Weights of a small image classifier.
Model: 1.75M parameters, 32-pixel images, norm rmsnorm, moe expert_choice, patch size [2, 2].
Training: 5000 steps, batches of 512, held-out accuracy 28%.
Data: trained on crops of objects in photos (Visual Genome), 20.7 epochs.
Rows from block 3 of a small image classifier, named by matrix and row number. Rows with one number within an expert belong to one neuron, the router's apart. Each number is 500 + 25 x the weight over its row's rms, rounded and kept within 0 to 999. All counts start at 0. Numbers have three digits each. After the name is the row's rms in percent of the matrix's.
Before each expert's rows are labels from the 100 images, of 14848, where the router gives the expert most weight on average: "colour at peak" is the nearest of a few named colours to the mean colour under the peak. Only what is clearly more common there than usual is listed. The data: crops of objects in photos (Visual Genome). In brackets: how many of the 100, against the usual share in percent.
# router: router (model.blocks.3.mlp.router.weight, 16x128, trained with AdamW), inputs 0-127
# up: expert up (model.blocks.3.mlp.up, 16x64x128), inputs 0-127
# down: expert down (model.blocks.3.mlp.down, 16x128x64, transposed), outputs 0-127

# expert 3
colour at peak: orange (31 vs 1.3); pink (31 vs 9.9)
router.3 104:486498491505528487488499536467482500511519512501539533467522550460517476518536468499462493527492497468522532468452468512482552474509517508468465485526516494467486498545525475480511516520537477496507481531531498478527454482462537521521480527502525483502508464460504512520495474475494513474468478479549513493512489528485489510576488529542461490502473531509502504492478478528486530482515
up.2 090:460512510518499492478496504510471452513518517504448498479477491483479497485469520485494551564558500500513466531523513503500540490518483479504461484466522460498496536500531478499456481513522500455511522504496514499488482499476504512508478534482489457460493528521477491468485508510467530519469516497522507529423520506495491481539534507505526539460559485468471500511510489515521470466521
down.2 089:496455497501515504505498521496492496524456481502552494512461525507454474516471508493465504493527511450485498491481487464486538474512505500523501483518496495475507524510499524491514516467511510534514459518519476495493492507497521497474408505519502486497537487475529461490489497448522461494494502484507502450556501437523507521530509487506485542488476490477533436503507467492465552509466
up.3 086:483474448495514521491495515490505523543515495548458492470512469466521518522493472499505502460512497502479511490511523493538501539535513509497487521492515479538454464484461540541517503451495576485528472495492508501450498465471491483482501506539500499520488522495518468505497488496527441533525502493498501510476531484528499460512487457502549481449479453477524492463521519494510494480487
down.3 088:493523506504467450528465528481533497456508454536541488539486504481428482463508516474494526525495501515528541515480512462536488526487482516449498518528528530495506514547491512467488524485533536510501458491489453515482492505561495508497491517502505500499520521480519532523509521530464473485459497514504515535514445507499468511524514498565503492502483477511505511514486469537484498495500

# expert 10
colour at peak: black (37 vs 16.2)
router.10 094:503491465468508468485531463503467521501519497491470482545479530477463509490477534451482514527505511507481463524519503480524496491477503523551510492479504486523492487466488525550493501499469527479506540489527481535509542507535467505520506537515450500521483520509500507511459521495499472587526515485496485486468557540503492465494523485456514480470499498470516488529475532549486477502504
up.0 108:519470483521474500517516486556494506496477522508500480507479500460446498499463523532498517492547468485491511506510528471522493527511514523557500493488475544541498508485489489520519487495471489458507508511485480493494550468525493466475452515518474515495501485459481515488542511491490514522518510503504455513525538530485484425511517437519473504484460481498502522469487435497461485529512
down.0 119:452504498524488478481455533520486529512464468495506550483511541509515521510479555529503518476509506480507479457466494522495510491543474478482481520530541490488496519413521488481530480486471516511491498482480552518499533539496531504498494530493491514528513480466464552521477464503498508540438450493498480514449493501514521508518504490532496479508519487522468522495517513515499480506497
up.1 114:517502494480474519495504517485510501508514501478468491528521516499509488479461512527487536482527527512503505543526453487491538525480546514510495525485555463546530506516470503488523517491485524561474497498489482497509547546526470495498458496477465531485543496525483536509476505482536493546544494505492506515472476509514478452483519491530535514460508460458511491462540486477550479491520
down.1 106:474498495542529475520506513504509522533470467510512523506493496492505559488489487505525462475509465494460542488496553451501485529509472530507469472523521543457505452438540494528472510476475499513490466507521538536512481489526481532497535486514462457530522502517522518490492480502471492519521519499526503503495505504504567470510502474497511537484497492547513479523497504480504498442532

# expert 14
colour at peak: red (29 vs 0.8)
router.14 106:484516529451488496505497493488481483448508526500518545496496516490510508494484485483504550492522478510540564501496502497493498535498492491499482489490540554528490484502566463468520489540457471496433473524508504455533496517538503501501512469493496462530491476487547510450484476469526488502505509501495497523476462507495478503492491561522483511496507531537503495518469534477460488518539
up.2 105:490445507543526519500470521510480473499481526499550475478496509476461528514513535501492475481500521491508490515472494500505521538494518491491512482538452481487491512510507535486497517500496463499527557504456476515492519476518519530512512506513487543508473507506455490524468527478437524485464456433455528498506508523451463470487515474513483557513512495485525499491495476536497516526458
down.2 115:522520494541526518468501474502514516498483499524503469504559509491525487571475515573521439475511505515511531501500503469473481503487484481462447507479533476524512458500473526506506475512513531498477479544491488499515480513483494489507494503497511505548472520473522494488531541519517502503489489508515481469522532546458479503506462539471486501493531522429499485531468517521496474497479
up.3 092:503482502469506481512500496478494510507516471475503508505509562491496478567518482515509463534488494475499533506511525505468478459486474558525491483505539490503527530511487504530482469535535474504474470510491544536510480481524447456492508513532491481507496497467544494535488561505501527471521520529488513450513502482494492476539451514510506513487467508497528467472431507493514498524471
down.3 083:531474540506514482502492524493505474495513498584489519551490482472533525481473520505498493511518487478452501574490470519534528485490552491486566505464514515503492520492505534518471515499508490474505510467495519488448528523500494489495491542510489476507527489498510548512500479512523529506543523474478502463517471496483488545514461487528486531490473481531501546506488508470463496516468

# expert 5
colour at peak: black (47 vs 16.2)
router.5 102:523512495487485528539504515509508523519457439479492532459539439490502501462499499472489518532518501503523481544550483492478534537538492512507531432516481478515490550492488463545501493475515497513518478492478510499556477494512514483486514494529501475499519514482543511526474510527526489550482514476504517515517479489482484524485511499528509468494484461480538479514499484473540472533454
up.2 096:481451488479498490534485498536498530480496543511472504486497510514538518468510487533497487490518496530491504492472504547504502479520541459507527509510486527526522463504547526517475526539558465471477513525489501501457516508517447495491466474544484506501504541534488539467504473515496488487512519491528483526487491528453500456439472455472501498452515514485502486497545472501539513505487
down.2 097:496474445512479512528510527526524513506503487527491468502494466477511513521482529523514486482486515513466523519510503473519523521436473495510527526460560481490538487495438454530508489532527541513456520456495542490495515486470479472493516499457492501443492486457500473481467512516506516509475493489494490547492471488493481512481507510485489498544522469450460496551471490500486513521501
up.3 102:538462490535490507516471508508447480504524529490536514505508467479524477563495514515468487518495531522487529493510501499528505531505490487478503523445525450487510459534480479492521473494502471495523457495459531460523501508483515484502509517540527491485528502546462490504484489527473518504524484437502533494481458471481474487494517491566539517541491497538517490454492521500524484487508
down.3 098:503502493498505523485493516516543489507523542518503471477520524513528500478526495495493493578507450529490465511483507491485478527497530492489487507511507531530473485461520488521524494483507443518461497482514536506509516478503464488534457493477552505500498493446471480428477486467510507474495565489501543513467524510507483485509511485466530513489485502541522493490523527461463492546475

# expert 4
colour at peak: white (86 vs 6.6)
router.4 107:509554508506513481524521542526541507468514509518487546490481506473494474478510473521519458477488479459509484541546520504507507477492487540481534505491527546512550457513514488508513454449544508518515536496496524518475516472512487482496436494470466540473484488527511490452521469500501507460518523513505535501532470495508513530491489502470463506483471484484478514467502485464543492494497
up.2 087:532456453509502511509512515484502535471504498520513525570485512473535528510498479485504491464492474526489485499461488497527447521507456501504510498532484517498521500537503533514451494513516479482493500506514501486460510507535493501530535553463485512502477503516513522456509497489532454519486470444506530506542471510488493489527493504489535505491498489486489500483571499473448479458441
down.2 088:501481499468476476464499494465527472444482475540531533478514498487446534493510521521507484515515510481486520485540502518478560503498501517552495519543498523517455498517509513499525510518521548505494476489511493491491503456539505505496465524467565501506496481504534512497482441485524526513478512519488475461476458463489541504464539472496498480501446465501479502468499502515492539510507
up.3 100:527503508531495471501492462512500489507536455515461500528473494483490504511517530495499515503444467539482510510480514479523469509475491525506428483496519512508466507542527473528496548469474523491492507522468492535515481500537487523500503544481482484534472490491506447465513508514507417504515466437465518509501475531514542498514509498491521517527506513520518512516502483487450455492515
down.3 104:511513515517504477477511512451513488510503471464490527477494560484494497476479511504512473536521454488506476464483506486484542477550464446490511455544537528466509490513480498538516493518514526485546499533543550500551512505496495495464483467507481482522479491498486469502502500468497482480526515527476528469477495438484488454561493486496500489499504507535484502476463513517480488464510

# expert 15
colour at peak: brown (74 vs 31.4)
router.15 111:493519485496524502459469487524483464493516533501523512479481532565491476522509512527508457488497524501525508481450505489506552476524544480507500518504497493512484545542531480478485542556527476507535519519484459509522493504476536501492479522499526524457508470506481486518523458494486501512470446498510477458540505502493493496511510502554505484494455534520462536476520468531466512473486
up.2 111:497527457465503478485502518558453513548532491543487500482484528499474485527497508508501472500524487483526514482490490496489541518481493488466505480492545469500509547508498476570482508470476499471457490484507547450499508533501522441497470475476502545517488471511515487516494534527537464487516539511530511525496496507519447493502492530535458514480477482518519525452492484511499485499494
down.2 114:497467470485481510554546523507483473492511520467469494498519503495520554510538502505441481495493510519489471506481528474500485452504485553501485493523493496475515496480540516488466490528483536478492446510504485488516438525528519518493451505502496531532480529518501510512493493512483487501545483523501528467480526510495546511522492488500468434527513565472495501465530519468494471517481
up.3 102:496518505494503477495511537497506497528487508483535513516493488494523515568517483530519508472522506506436454488547460507479495520512496525510504485425474487485476457475537524513469521498480544467457495469492493479482543519533491518490510481478487479468494504529494468541499481513493467515460503527502468450497537509511466507459472544478516485475498512523526486506491519537476518475541
down.3 105:512507465521512495461530470481504505462522516498513517516497495524496522496517524523520499534484550533492479474501515481430477494504503499505518541483497509524516531460507476501469510516490508509488538471479492520527491530491478503521495546499506502514513472485480479543501498480478450491521495472466514513512485485458540535517468403556498510477485553491449496463475475482507498476528

# expert 13
colour at peak: black (100 vs 16.2)
router.13 100:525473486528451552506508483527482456466483464525454485529510491497507508514486551485526493466508508490506464494546491512561474522525500475547489514488505515539469523496508509496506493519455512514499505517475519470474505491513519524481517519455530530476541518421520484525491496460481487526484472520509501529479521483478452522487500505530525533504520497484502505499512470517542446504499
up.2 103:533513503492514500523529511531469507508500481502483475506508528511489471493528486518486494496496533503522454506568490479532484494492547535491522491501524515534489524473515523510470481516456482508518486526477520501494511511430489491477479532474502521502523459467532468508505550477486530525473478512536492538485468504532483514427494476523530504431469526486520502438483501510511493512533
down.2 111:495527538517513513535508518536496496527491471486524511512479523464477514466513522507483480498498488498503498487486489513501482532536477505490549514480464484498511545509473431490506476509444489477500502457521528553518478485514528462484542497471478565509499487494466497482460482492458538469509508526520472539515458499459538478501478505516519484487503492487478488496488489479460444511559
up.3 097:498539540455461482486441516521493520512438439516490499491501483495536512511519506508474497478476452504519539522529492497527523515528490513531505450497512521470509499523470507500539519487483525527462456509517472536507512510494495544509523505466520489528502505539484491482504501443487535507500502482520488516522522531480481480505539536510519503459509461508517464535505468470480450531494
down.3 095:512528527454549520497479481499513562516453536478510504476496505512485498478497517486509476512553571532509507533491517466526517542470500495505528510488510455484509498481492481460484522499504502464492519471483551514520456505482480473481493490528476481489522473494497517478549494542502498484477491509489490511483525479486514487518561492540437498488517529544494490486516479474545495463493

# expert 1
colour at peak: pink (28 vs 9.9)
router.1 098:500488561530466538471535511461549480510512490471503499502508473529527530496488477500498452475495519502540548529482474507491477503518496511483439488511509522449470501542482502478473517513484503518485439523501497516525519468523504508491524510459519519505545511475498490496481461488551503474508490535484522522493473455542486537473467518498510482530515529547470517478499492524466503490498
up.2 092:486461466479527488529492504505528464494494512548503452512478492498517536509551504502527529499516475456504474484522504480492488530456545499490474507515490510530515467470510495499560475444540522499540487521482500519498456500521477494507538499465486475526473459502511508481503477543507481447468526458541540512516480515472500502490503509492520463524498485493516445461496489502515530540513
down.2 095:470500513560518489517492475461490499508482502469473514480503526503493552520496493486548492549507469532541500513495505515490509487526470496500537442480504542488453507512556513516506471538488513504502458518530532521546526501482510506477516491555480533518533507481458474502501513500522479431468532502508517467513487534504496455487507536472499509494501489485508508510551519504488505549511
up.3 107:510497502529505515517474503504510498510532508535504497502509519438520477485551468489545480519525496519490523499493452501476497483492469477502508502531550512514512485539523485544505503485518476498495504483500494496487514470449474466507501494469516546507490493510519496471490508555468489470530483505506548529483446526457542520525469500463513504455518521458453522463548538509454471487499
down.3 096:484506495486496502443504487524519548543483528507498507516504515472508481475468490519488480533468491527507464436493451496478517497521505534528477538558506511499484490548530522478489506493491516547527506564512528492520495469519508490523522480536527505458516477523490446526511471506559474498476482510527483496497522535483505459510472479503489440518500511483475512457482506507515469497507