Rows from block 3 of a small image classifier, named by matrix and row number. Rows with one number within an expert belong to one neuron, the router's apart. Each number is 128 + 32 x the weight over its row's rms, rounded and kept within 0 to 255. All counts start at 0. Numbers have three digits each.
After each expert's rows are labels from the 100 images, of 14848, where the router gives the expert most weight on average: "patch colour" is the nearest of a few named colours to the mean colour under the peak. Only what is clearly more common there than usual is listed. The data: crops of objects in photos (Visual Genome).
# router: router (model.blocks.3.mlp.router.weight, 16x128, trained with AdamW), inputs 0-127
# up: expert up (model.blocks.3.mlp.up, 16x64x128), inputs 0-127
# down: expert down (model.blocks.3.mlp.down, 16x128x64, transposed), outputs 0-127

# expert 3
router.3:111126117135164111113127175085105128142152143129178170086156193077150097152174087126079118162118124086156169087066088143105194095140149139087084109161149121085110126186160097102142148153175099123136104167168126100163069105079176155155102162131161106131138082076133144154122094096120145094087099101191145119144114164109114140225113165181079115130094167140131133118100100164110167105147
up.9:155153123143142137139104071105103080144149170109174116117125160085171204109107113111142141100114093097127072086079106101146080160131158133129165157131135102224125177151159117120200128066123120165121117103114111095139134105138150103133142148190111132199123156209117119103133164100129145169112184158128167142141133145097158076112126106166155096089179188119184091157112154131143187080118
down.9:108098179058161103169137112092103128118169131152144115146113175085103085071148186142108096192066161133099072115138078118106140162132149141100128100073090092099122144075177139080117134104123131143079158121140157103152120085165116149157154102076192098130163127100185178109109178085132123095120120147132165103138058157128129159187100118119122147125124117115068147106194131106111076079138
up.10:136186180118139168100077111126159136146155187106116140155102118107117122122138135112057172123112185151105157077086143166194112081185072141122175167079129144090124144078168088151122099133121110117177188129105127063142098096106139160150083119128103113095099101143090124131171128089121129177118094147126078062125164066078167092153100154111088094103161109090100133176124137155129172094143
down.10:112130125104134140143112111115117162185061133135133174133122161116098111127118159104148131125150086074135156149119171156138185104159170107091163115125111141112093124147152117088181121157057061182128123129156147142185131103123157112073157122101144191112069171145067120106126085110071143139052153018089134090117079153148124124095105096147127163127147105172140114187142088088127175135155
up.11:115144099075158118070163031149076123140132136122117132153106152122131100187146143127158125116161157117118126127107085083156140172165151092086134138081154144144192081146099142132121059125118111180136134173162149112119149125148142106135163138165184206138095097089177082126129097162074104179103109112117102116136125123056140111156203103149157115100120138147126071149152112211151158092089
down.11:159111100183088107153157131072090094075124105104127126120151152133173129154119100124130127183108116154153108116097149147165139098171134169123160149125122120093117186107170157191157188106110154044123166133091085124137098112164071138119124105115164085132125127121148121148132121121083116118130156153160172120224150091164105124180095186186120079169170095172187175076090159128153136153170
patch colour: orange; pink

# expert 15
router.15:119153108123159131075089112159107082120148170130158143101104169211117097156139143163138072112124159130160138104064135114136195098159184103137128151133124119143108186182167102100109181199162097136172152152107076140156119133098174129118101157127161158072139090136103110151157074120110129143090059126140098075180135130118119122142141131197135107121070172154079175098154087168085143094110
up.9:131112127085121086159108112099066133150146146128130018149152147128155079072094097119081100089107149113117119109151173116124075143060184114124171089152160137157099145149141154161163137072110138077094133134103154139112147081096197133166182125141168076138154145142096103140152150202123105100145123087160130111126129136155159163077130095134156186183138094148105167096169179097135171146105
down.9:131113152177058120189104112142143118127111087119202086166105111173141076162105064114094133128113192068167113117096125091183158156107125148092087132129146130125112100107117121123095152173101082155060108085097136145101102164098126161168158164113096139070163115116167140168137043151146069098104166140157161114136101139167134110162144178135120165178069153107147138144121166151176121126162
up.10:144194070130052104166116128140145115115078103162141153109053139106107124128179084158174090165111128112138152123085184053162146129089131118096192095137110108146184144170121145158126140151109079121115172122072148151100157105086137082128116134107150158094123177121141103130128154155126102097103096167108135195110106112154147193130130124096142173051148142120081138066135120078166113121069
down.10:101118148160026147128171117117173075117139158107111064205129092178129131149142131078163162094070115128123126170111162148102156171158143141094124106107105091155109064094168124082138161096129173104151126188132131123126094152098145155108092103150161127140147066096153127167147174075135175123181166167141082101137154099157135103099104161111099116120098106135115130130173199189075142121133
up.11:140059103116130139175098145110148135181091164139100074131122131082128134150092140156119078120154109123081129087116149097107143135153116099128179155197058116118124097106075139168112084121149130171119079105105055112082129094107143108117126117132167189114126172143103138100140132156126150114121145193129176166128136164125172078156109152178178171162100123122117129167161048073163183198095
down.11:104136131154123115100065112168092137144198107161072134088107147139155121123142178118157177125136085108097100109130121169117098101172110121092093159111117055076131125174063080131143139120163060105140139116140165154101073122188165084126122184152130125145115122131153184104127075143097117108147177187143145130101108162147196071180188112133134073073113131138102167120102137090139101082102
patch colour: brown

# expert 14
router.14:107149165065112123135125119112103107062138161128151185122122148115141138120107109107133193118157100140180210129123131124119126173125117117126105114116179197163115108130212081087153113180073091123042094158138134071170123150177132129130143088119123079167117097112189141063108098088161113131134140129121125158098080136121100132117116206156106142123137167175131122151088172099077113152178
up.4:107115141144170130171146149151089046151140057133178111124200127116153151115114187114113105108146176077167133154139099139119131142141156163191152130127143070143064119094120151135096179151104149143203119099115146138131145145191104149143151096098149115150157124061091125164180118158120181084160093114122198187179096118115141117084129105127158157135138152126131190072173076134108149137114
down.4:184116142150109197067153137096120186160137136081110126152117109144150114133128128139122105130150084114127166155099176119125096129159141155066103084140091167182137100197079160146126085101122154198172187221132100163087145128108107138069087162094090126164173147111126107146155105128164147151185076184079115134080125120163133149132166120137108085147081120119071115120136086140142140118169
up.5:086134104107152109145140142087158142207110107141062106123143137123133099135161119130058112145166139089057140175147060097149178099119120132093119106209142099104147194119096133102100097140159138161180124128160178171168110111092098168139175116176152122154146125101086128144150150195142157134157175142222136094125136157149133120161125138165157091091070167076127169130114131112096117165137
down.5:143170129120151110116179175163131114163086111104165129142125131166104088079074160150101102159124136199147106134123131188054068128132097103054109129109123144113114084164197103148162169138161107116148081171095123133154105153090132134098071126100119143165143126112132132105145068089139112126115121184041173134119108105126078105083088170117114151179171157083144105124169096127120115145052
up.6:181116130192032131136169084108119166136102086140065174084166112098117134108095159137121159124134069100106138081122188132152146150066080066150153096158058117113149124148146158071160144127097143090127140127103164119115092119115090083126146167128176132173152170099138136165115102151126119174109095103137104167111174152111090136113143106173134121196123095175156132176082149071099120137161
down.6:100124135114190104134133085075113164143154213126124124198126136133107130141134152130131109153076085121113114167121141105150173139133097153113084125180173080177174113132086135128084118164162148134114085120138111043144171084132130153159120129209136133146111101168149073102074060099139102117076137158172140162144121120103107165182088092154172148138174152147144137092119067130159188141088
patch colour: red

# expert 6
router.6:146101126164058175107158135103150155151109161115137091138105071100124149145089199104131124116143085171149112128118103141134128098178102082138112153158080127130154104105086146128116097152213177110108129104181112099174136064158120142112132143153163127174110179160055169129155129119152137123096146094103126086183179141132124087146115151119099153201157127103141090229133144097101159198121
up.5:112125123147117096128086135119163123071137044093083161044197128169158119123132156155111157117205121109154173122133113164109117144218129114132121099105074122139132158149128093096184084184118075097129088131110139092159102132169179104097161068178146094121141129174113081070089132126148146118168116131054098124096123168086119127132102171174125101166155142132120113120100155114120099139101
down.5:193155109106174184143142158124142099128078142144137093152099130135111122110144138162141176123144104105106169158134230155145144161104098191107134146121178135110170109150125173174111101157094100118098119152076135092111153070135121123146069155126194150136112145154147074084080111159169068114090118108168178144069136127184156084197113118052121144160124109127103144150120145103128080084144
up.6:104140226157179145129106122124150126118117179123208128065144117092139141091152151164125186162138083147119153110082143168133126118172075131126109143113151139192130157134119114092121162178173114111098126118141059105113063088135171132132107120124071120111074142128099175146119123100124190086056167097118137109112094148079062095146068149136117095137084166126155130151192145151126126123159
down.6:080134116128088174090138112105134219129100124144132157200149154178131130170111188193137123120142197119150156157139168116097134147103152060118174185093152160113150173122153121060097105117070123158069168151098156133135131085089146088151143098095148096115154122110125088115168138129134055134134144135158071137148131046072132121148130080118095119133141101130081173142087121093103126144133
up.7:115140162154160126161141132062093067116113164132168196146099119110134143132132158162146121061083079195184140156067152162090170137117125096126091129118108147158173133110080143136097094052169174082132129111160172133128129151071103086111164150086078081143088159145142119130094161140135136117129136132111151097064121118149149116093067087130129116124158135112136086143208140106137139156045
down.7:165094177155091161126218133155127160165195131119148162114133156074159100129128125149115119151170086131134136088137178107107167124110158146135108111104103155148135081137147159116138147167122067069131120083132170143165151107144110150197098176128072111132136158039088092119112107129165123087129097100184099147175068140107103124129111198092117079097165135127076085128101084113101124189142
patch colour: brown

# expert 5
router.5:158144121112109164177133147139138157153073050101118169075178050116130130079127127092113152168151129132158103184192106117100171175177117143137168041149104100148115192117112081186130119096147124145151100118100141127199098121143146106110146120165130097127152145105183142161095141162162114193105146098133150148150102114105108159109142126163139087120107078103177101146127107093180092171069
up.9:075154122121195112080166159098119115128154134083134168112110155159060154125148098122109118143175136077160123096105126111091227145153127153125092136122159170168153120131137102106211149112059139144112122154164152157146126122160080097140119097105163102129125157176129068183125146119057127181086127084143142122092108130146072062173163145093106164125141110118145136120130146190195101091136
down.9:111112071094078114138080111120121106137134139161172164102153122105150123068186103094058149153068091162095074097109139146069145154170179176118122053117128092138178123117132098094121158105141146117124098138090109155194105110108051172083101146140140111142166152146181136132153121112149097144096127158073166111108161184101145156133118054190141123111119075118126084164159139116147121122086
up.10:094108036161062091127155177078159064125205135136134172098121128084160145134156136164142140179138084102137099144105138187114106118143147096170145198101113129126179143126118127121129144132160057095097101154111075078155115151171108110064044097138132194098114134144107155115103085133143117160113150142143177129184114155156152126102171066116141122124131119111083150126126066126136128128137
down.10:152094142068093127178097064137099140134154134103105117120142106145061147125073168114204153065141155141151167114160104169106137087097138139104140193089140177179122097159165142159122093192143151113119151110117141108140143136111151141233141158104121157107091141126093141145167166137114098157146182127101138171114131106097182149186060126139157168139158109089071154179094159142154115129098
up.11:152188142097094132130095119145201137121099134162113183036112117219119101061122112115186092115126117188077159119114143125135129089075126188117108092097183121183129132135093168127146163148087132134125150141166147157130121129151082142120111062144084105109120151160157099090103138136110133176077186161057167129148152115093108133089103158171151124101110184131107139165156150100111112138145
down.11:147071103126171069108074180124127111101064127106127123094122145070142136103127106146134170120198174176141157092132152061169075144168094146128151073122122114101176125177140174100140136122119138105075168101100149090198129135085184147124145080125094137160180141146128120143120141143099172092092074118204107155143077160082127180115066161080119135103112144129100104118148112128146113093110
patch colour: black

# expert 13
router.13:160094111164065195135138106162105072085106082160070109165141116124137138146110193109161119084138138116136082121187117143206095156160128096189114146113135147178088157123138139123136119153070144146126134150096153089095135116144152159104150153070167167098180151027153108160117122077103111161107092153139129166101154107100066156112128135167160170133153124107130135127143090150182059133126
up.4:132120060179159095174110176141101099090136174147062051147120156153196108105124081118156179125152116045097114131147176118126088164120125102160166177095096146090125078146198104099116113122104095135159126172083131097083096111134194117152151133087060152100124128167117117101139117143139184144152154136159171109134194134115128108112111177150119109131114160145136093112174147180117146098100
down.4:092144115120164096062142116097107143134106130121141052147127063131084133132163095164059148136081106107123126140138128100106112198207100165164122130141124143120123126062147109098120089050145139155121129120177114143114172183168064135098151105195147175132101101073139134136119133135140043151125180153106117119117123107138129111100095151149095113119169098141098115194158087111139052086145
up.5:180149056138095103136095110100063184099116117105149143145135066164129102155080148117155143181111126156180107089145119075149094134175067117143102126110072145156100183108105158144155175096158132119122109202124129117140164091141150126091171167125138124162144178101150088089139101145143136084194110195130141158085051160162147133137095078100121090160111151110140089148082128151101167158123
down.5:068160045092093079178081147166158124127111144121103162110140134147139070177142106144118120174134136134142128098132151119121087117093139105170148129157165152122088109180118103134129125122118086120180123097139101127106234084147163125135162054136146119089161115163084098112159087113104125118128099093120128116216160156075111108158156162145146048139094126062111143131147138162053132144149
up.6:059168071106132126111167141144151130124084105130078107120117106077158116072111074129215158132156091143161117136119169070119125113147127120094175064141143196054121152144135155121172152109143176097124147132142112091139150118141071136155127131128110144121172138076107117187130129144168115104133168133111175138156038169205176126132100137147103116174104160145108166155114072121080142157125
down.6:156165204140121146183086111128117129146127179121132184110143111119150148087183109108139037169109184127107144141085124191069120156103140147133079134109143156109094137120126142137070101130118165156154119102135115168139165102111075069111148109176137151147154122149104106136154133078151155151198124126076139110194114211105111109133145122150087116090141168137057124066115154153131124200125
patch colour: black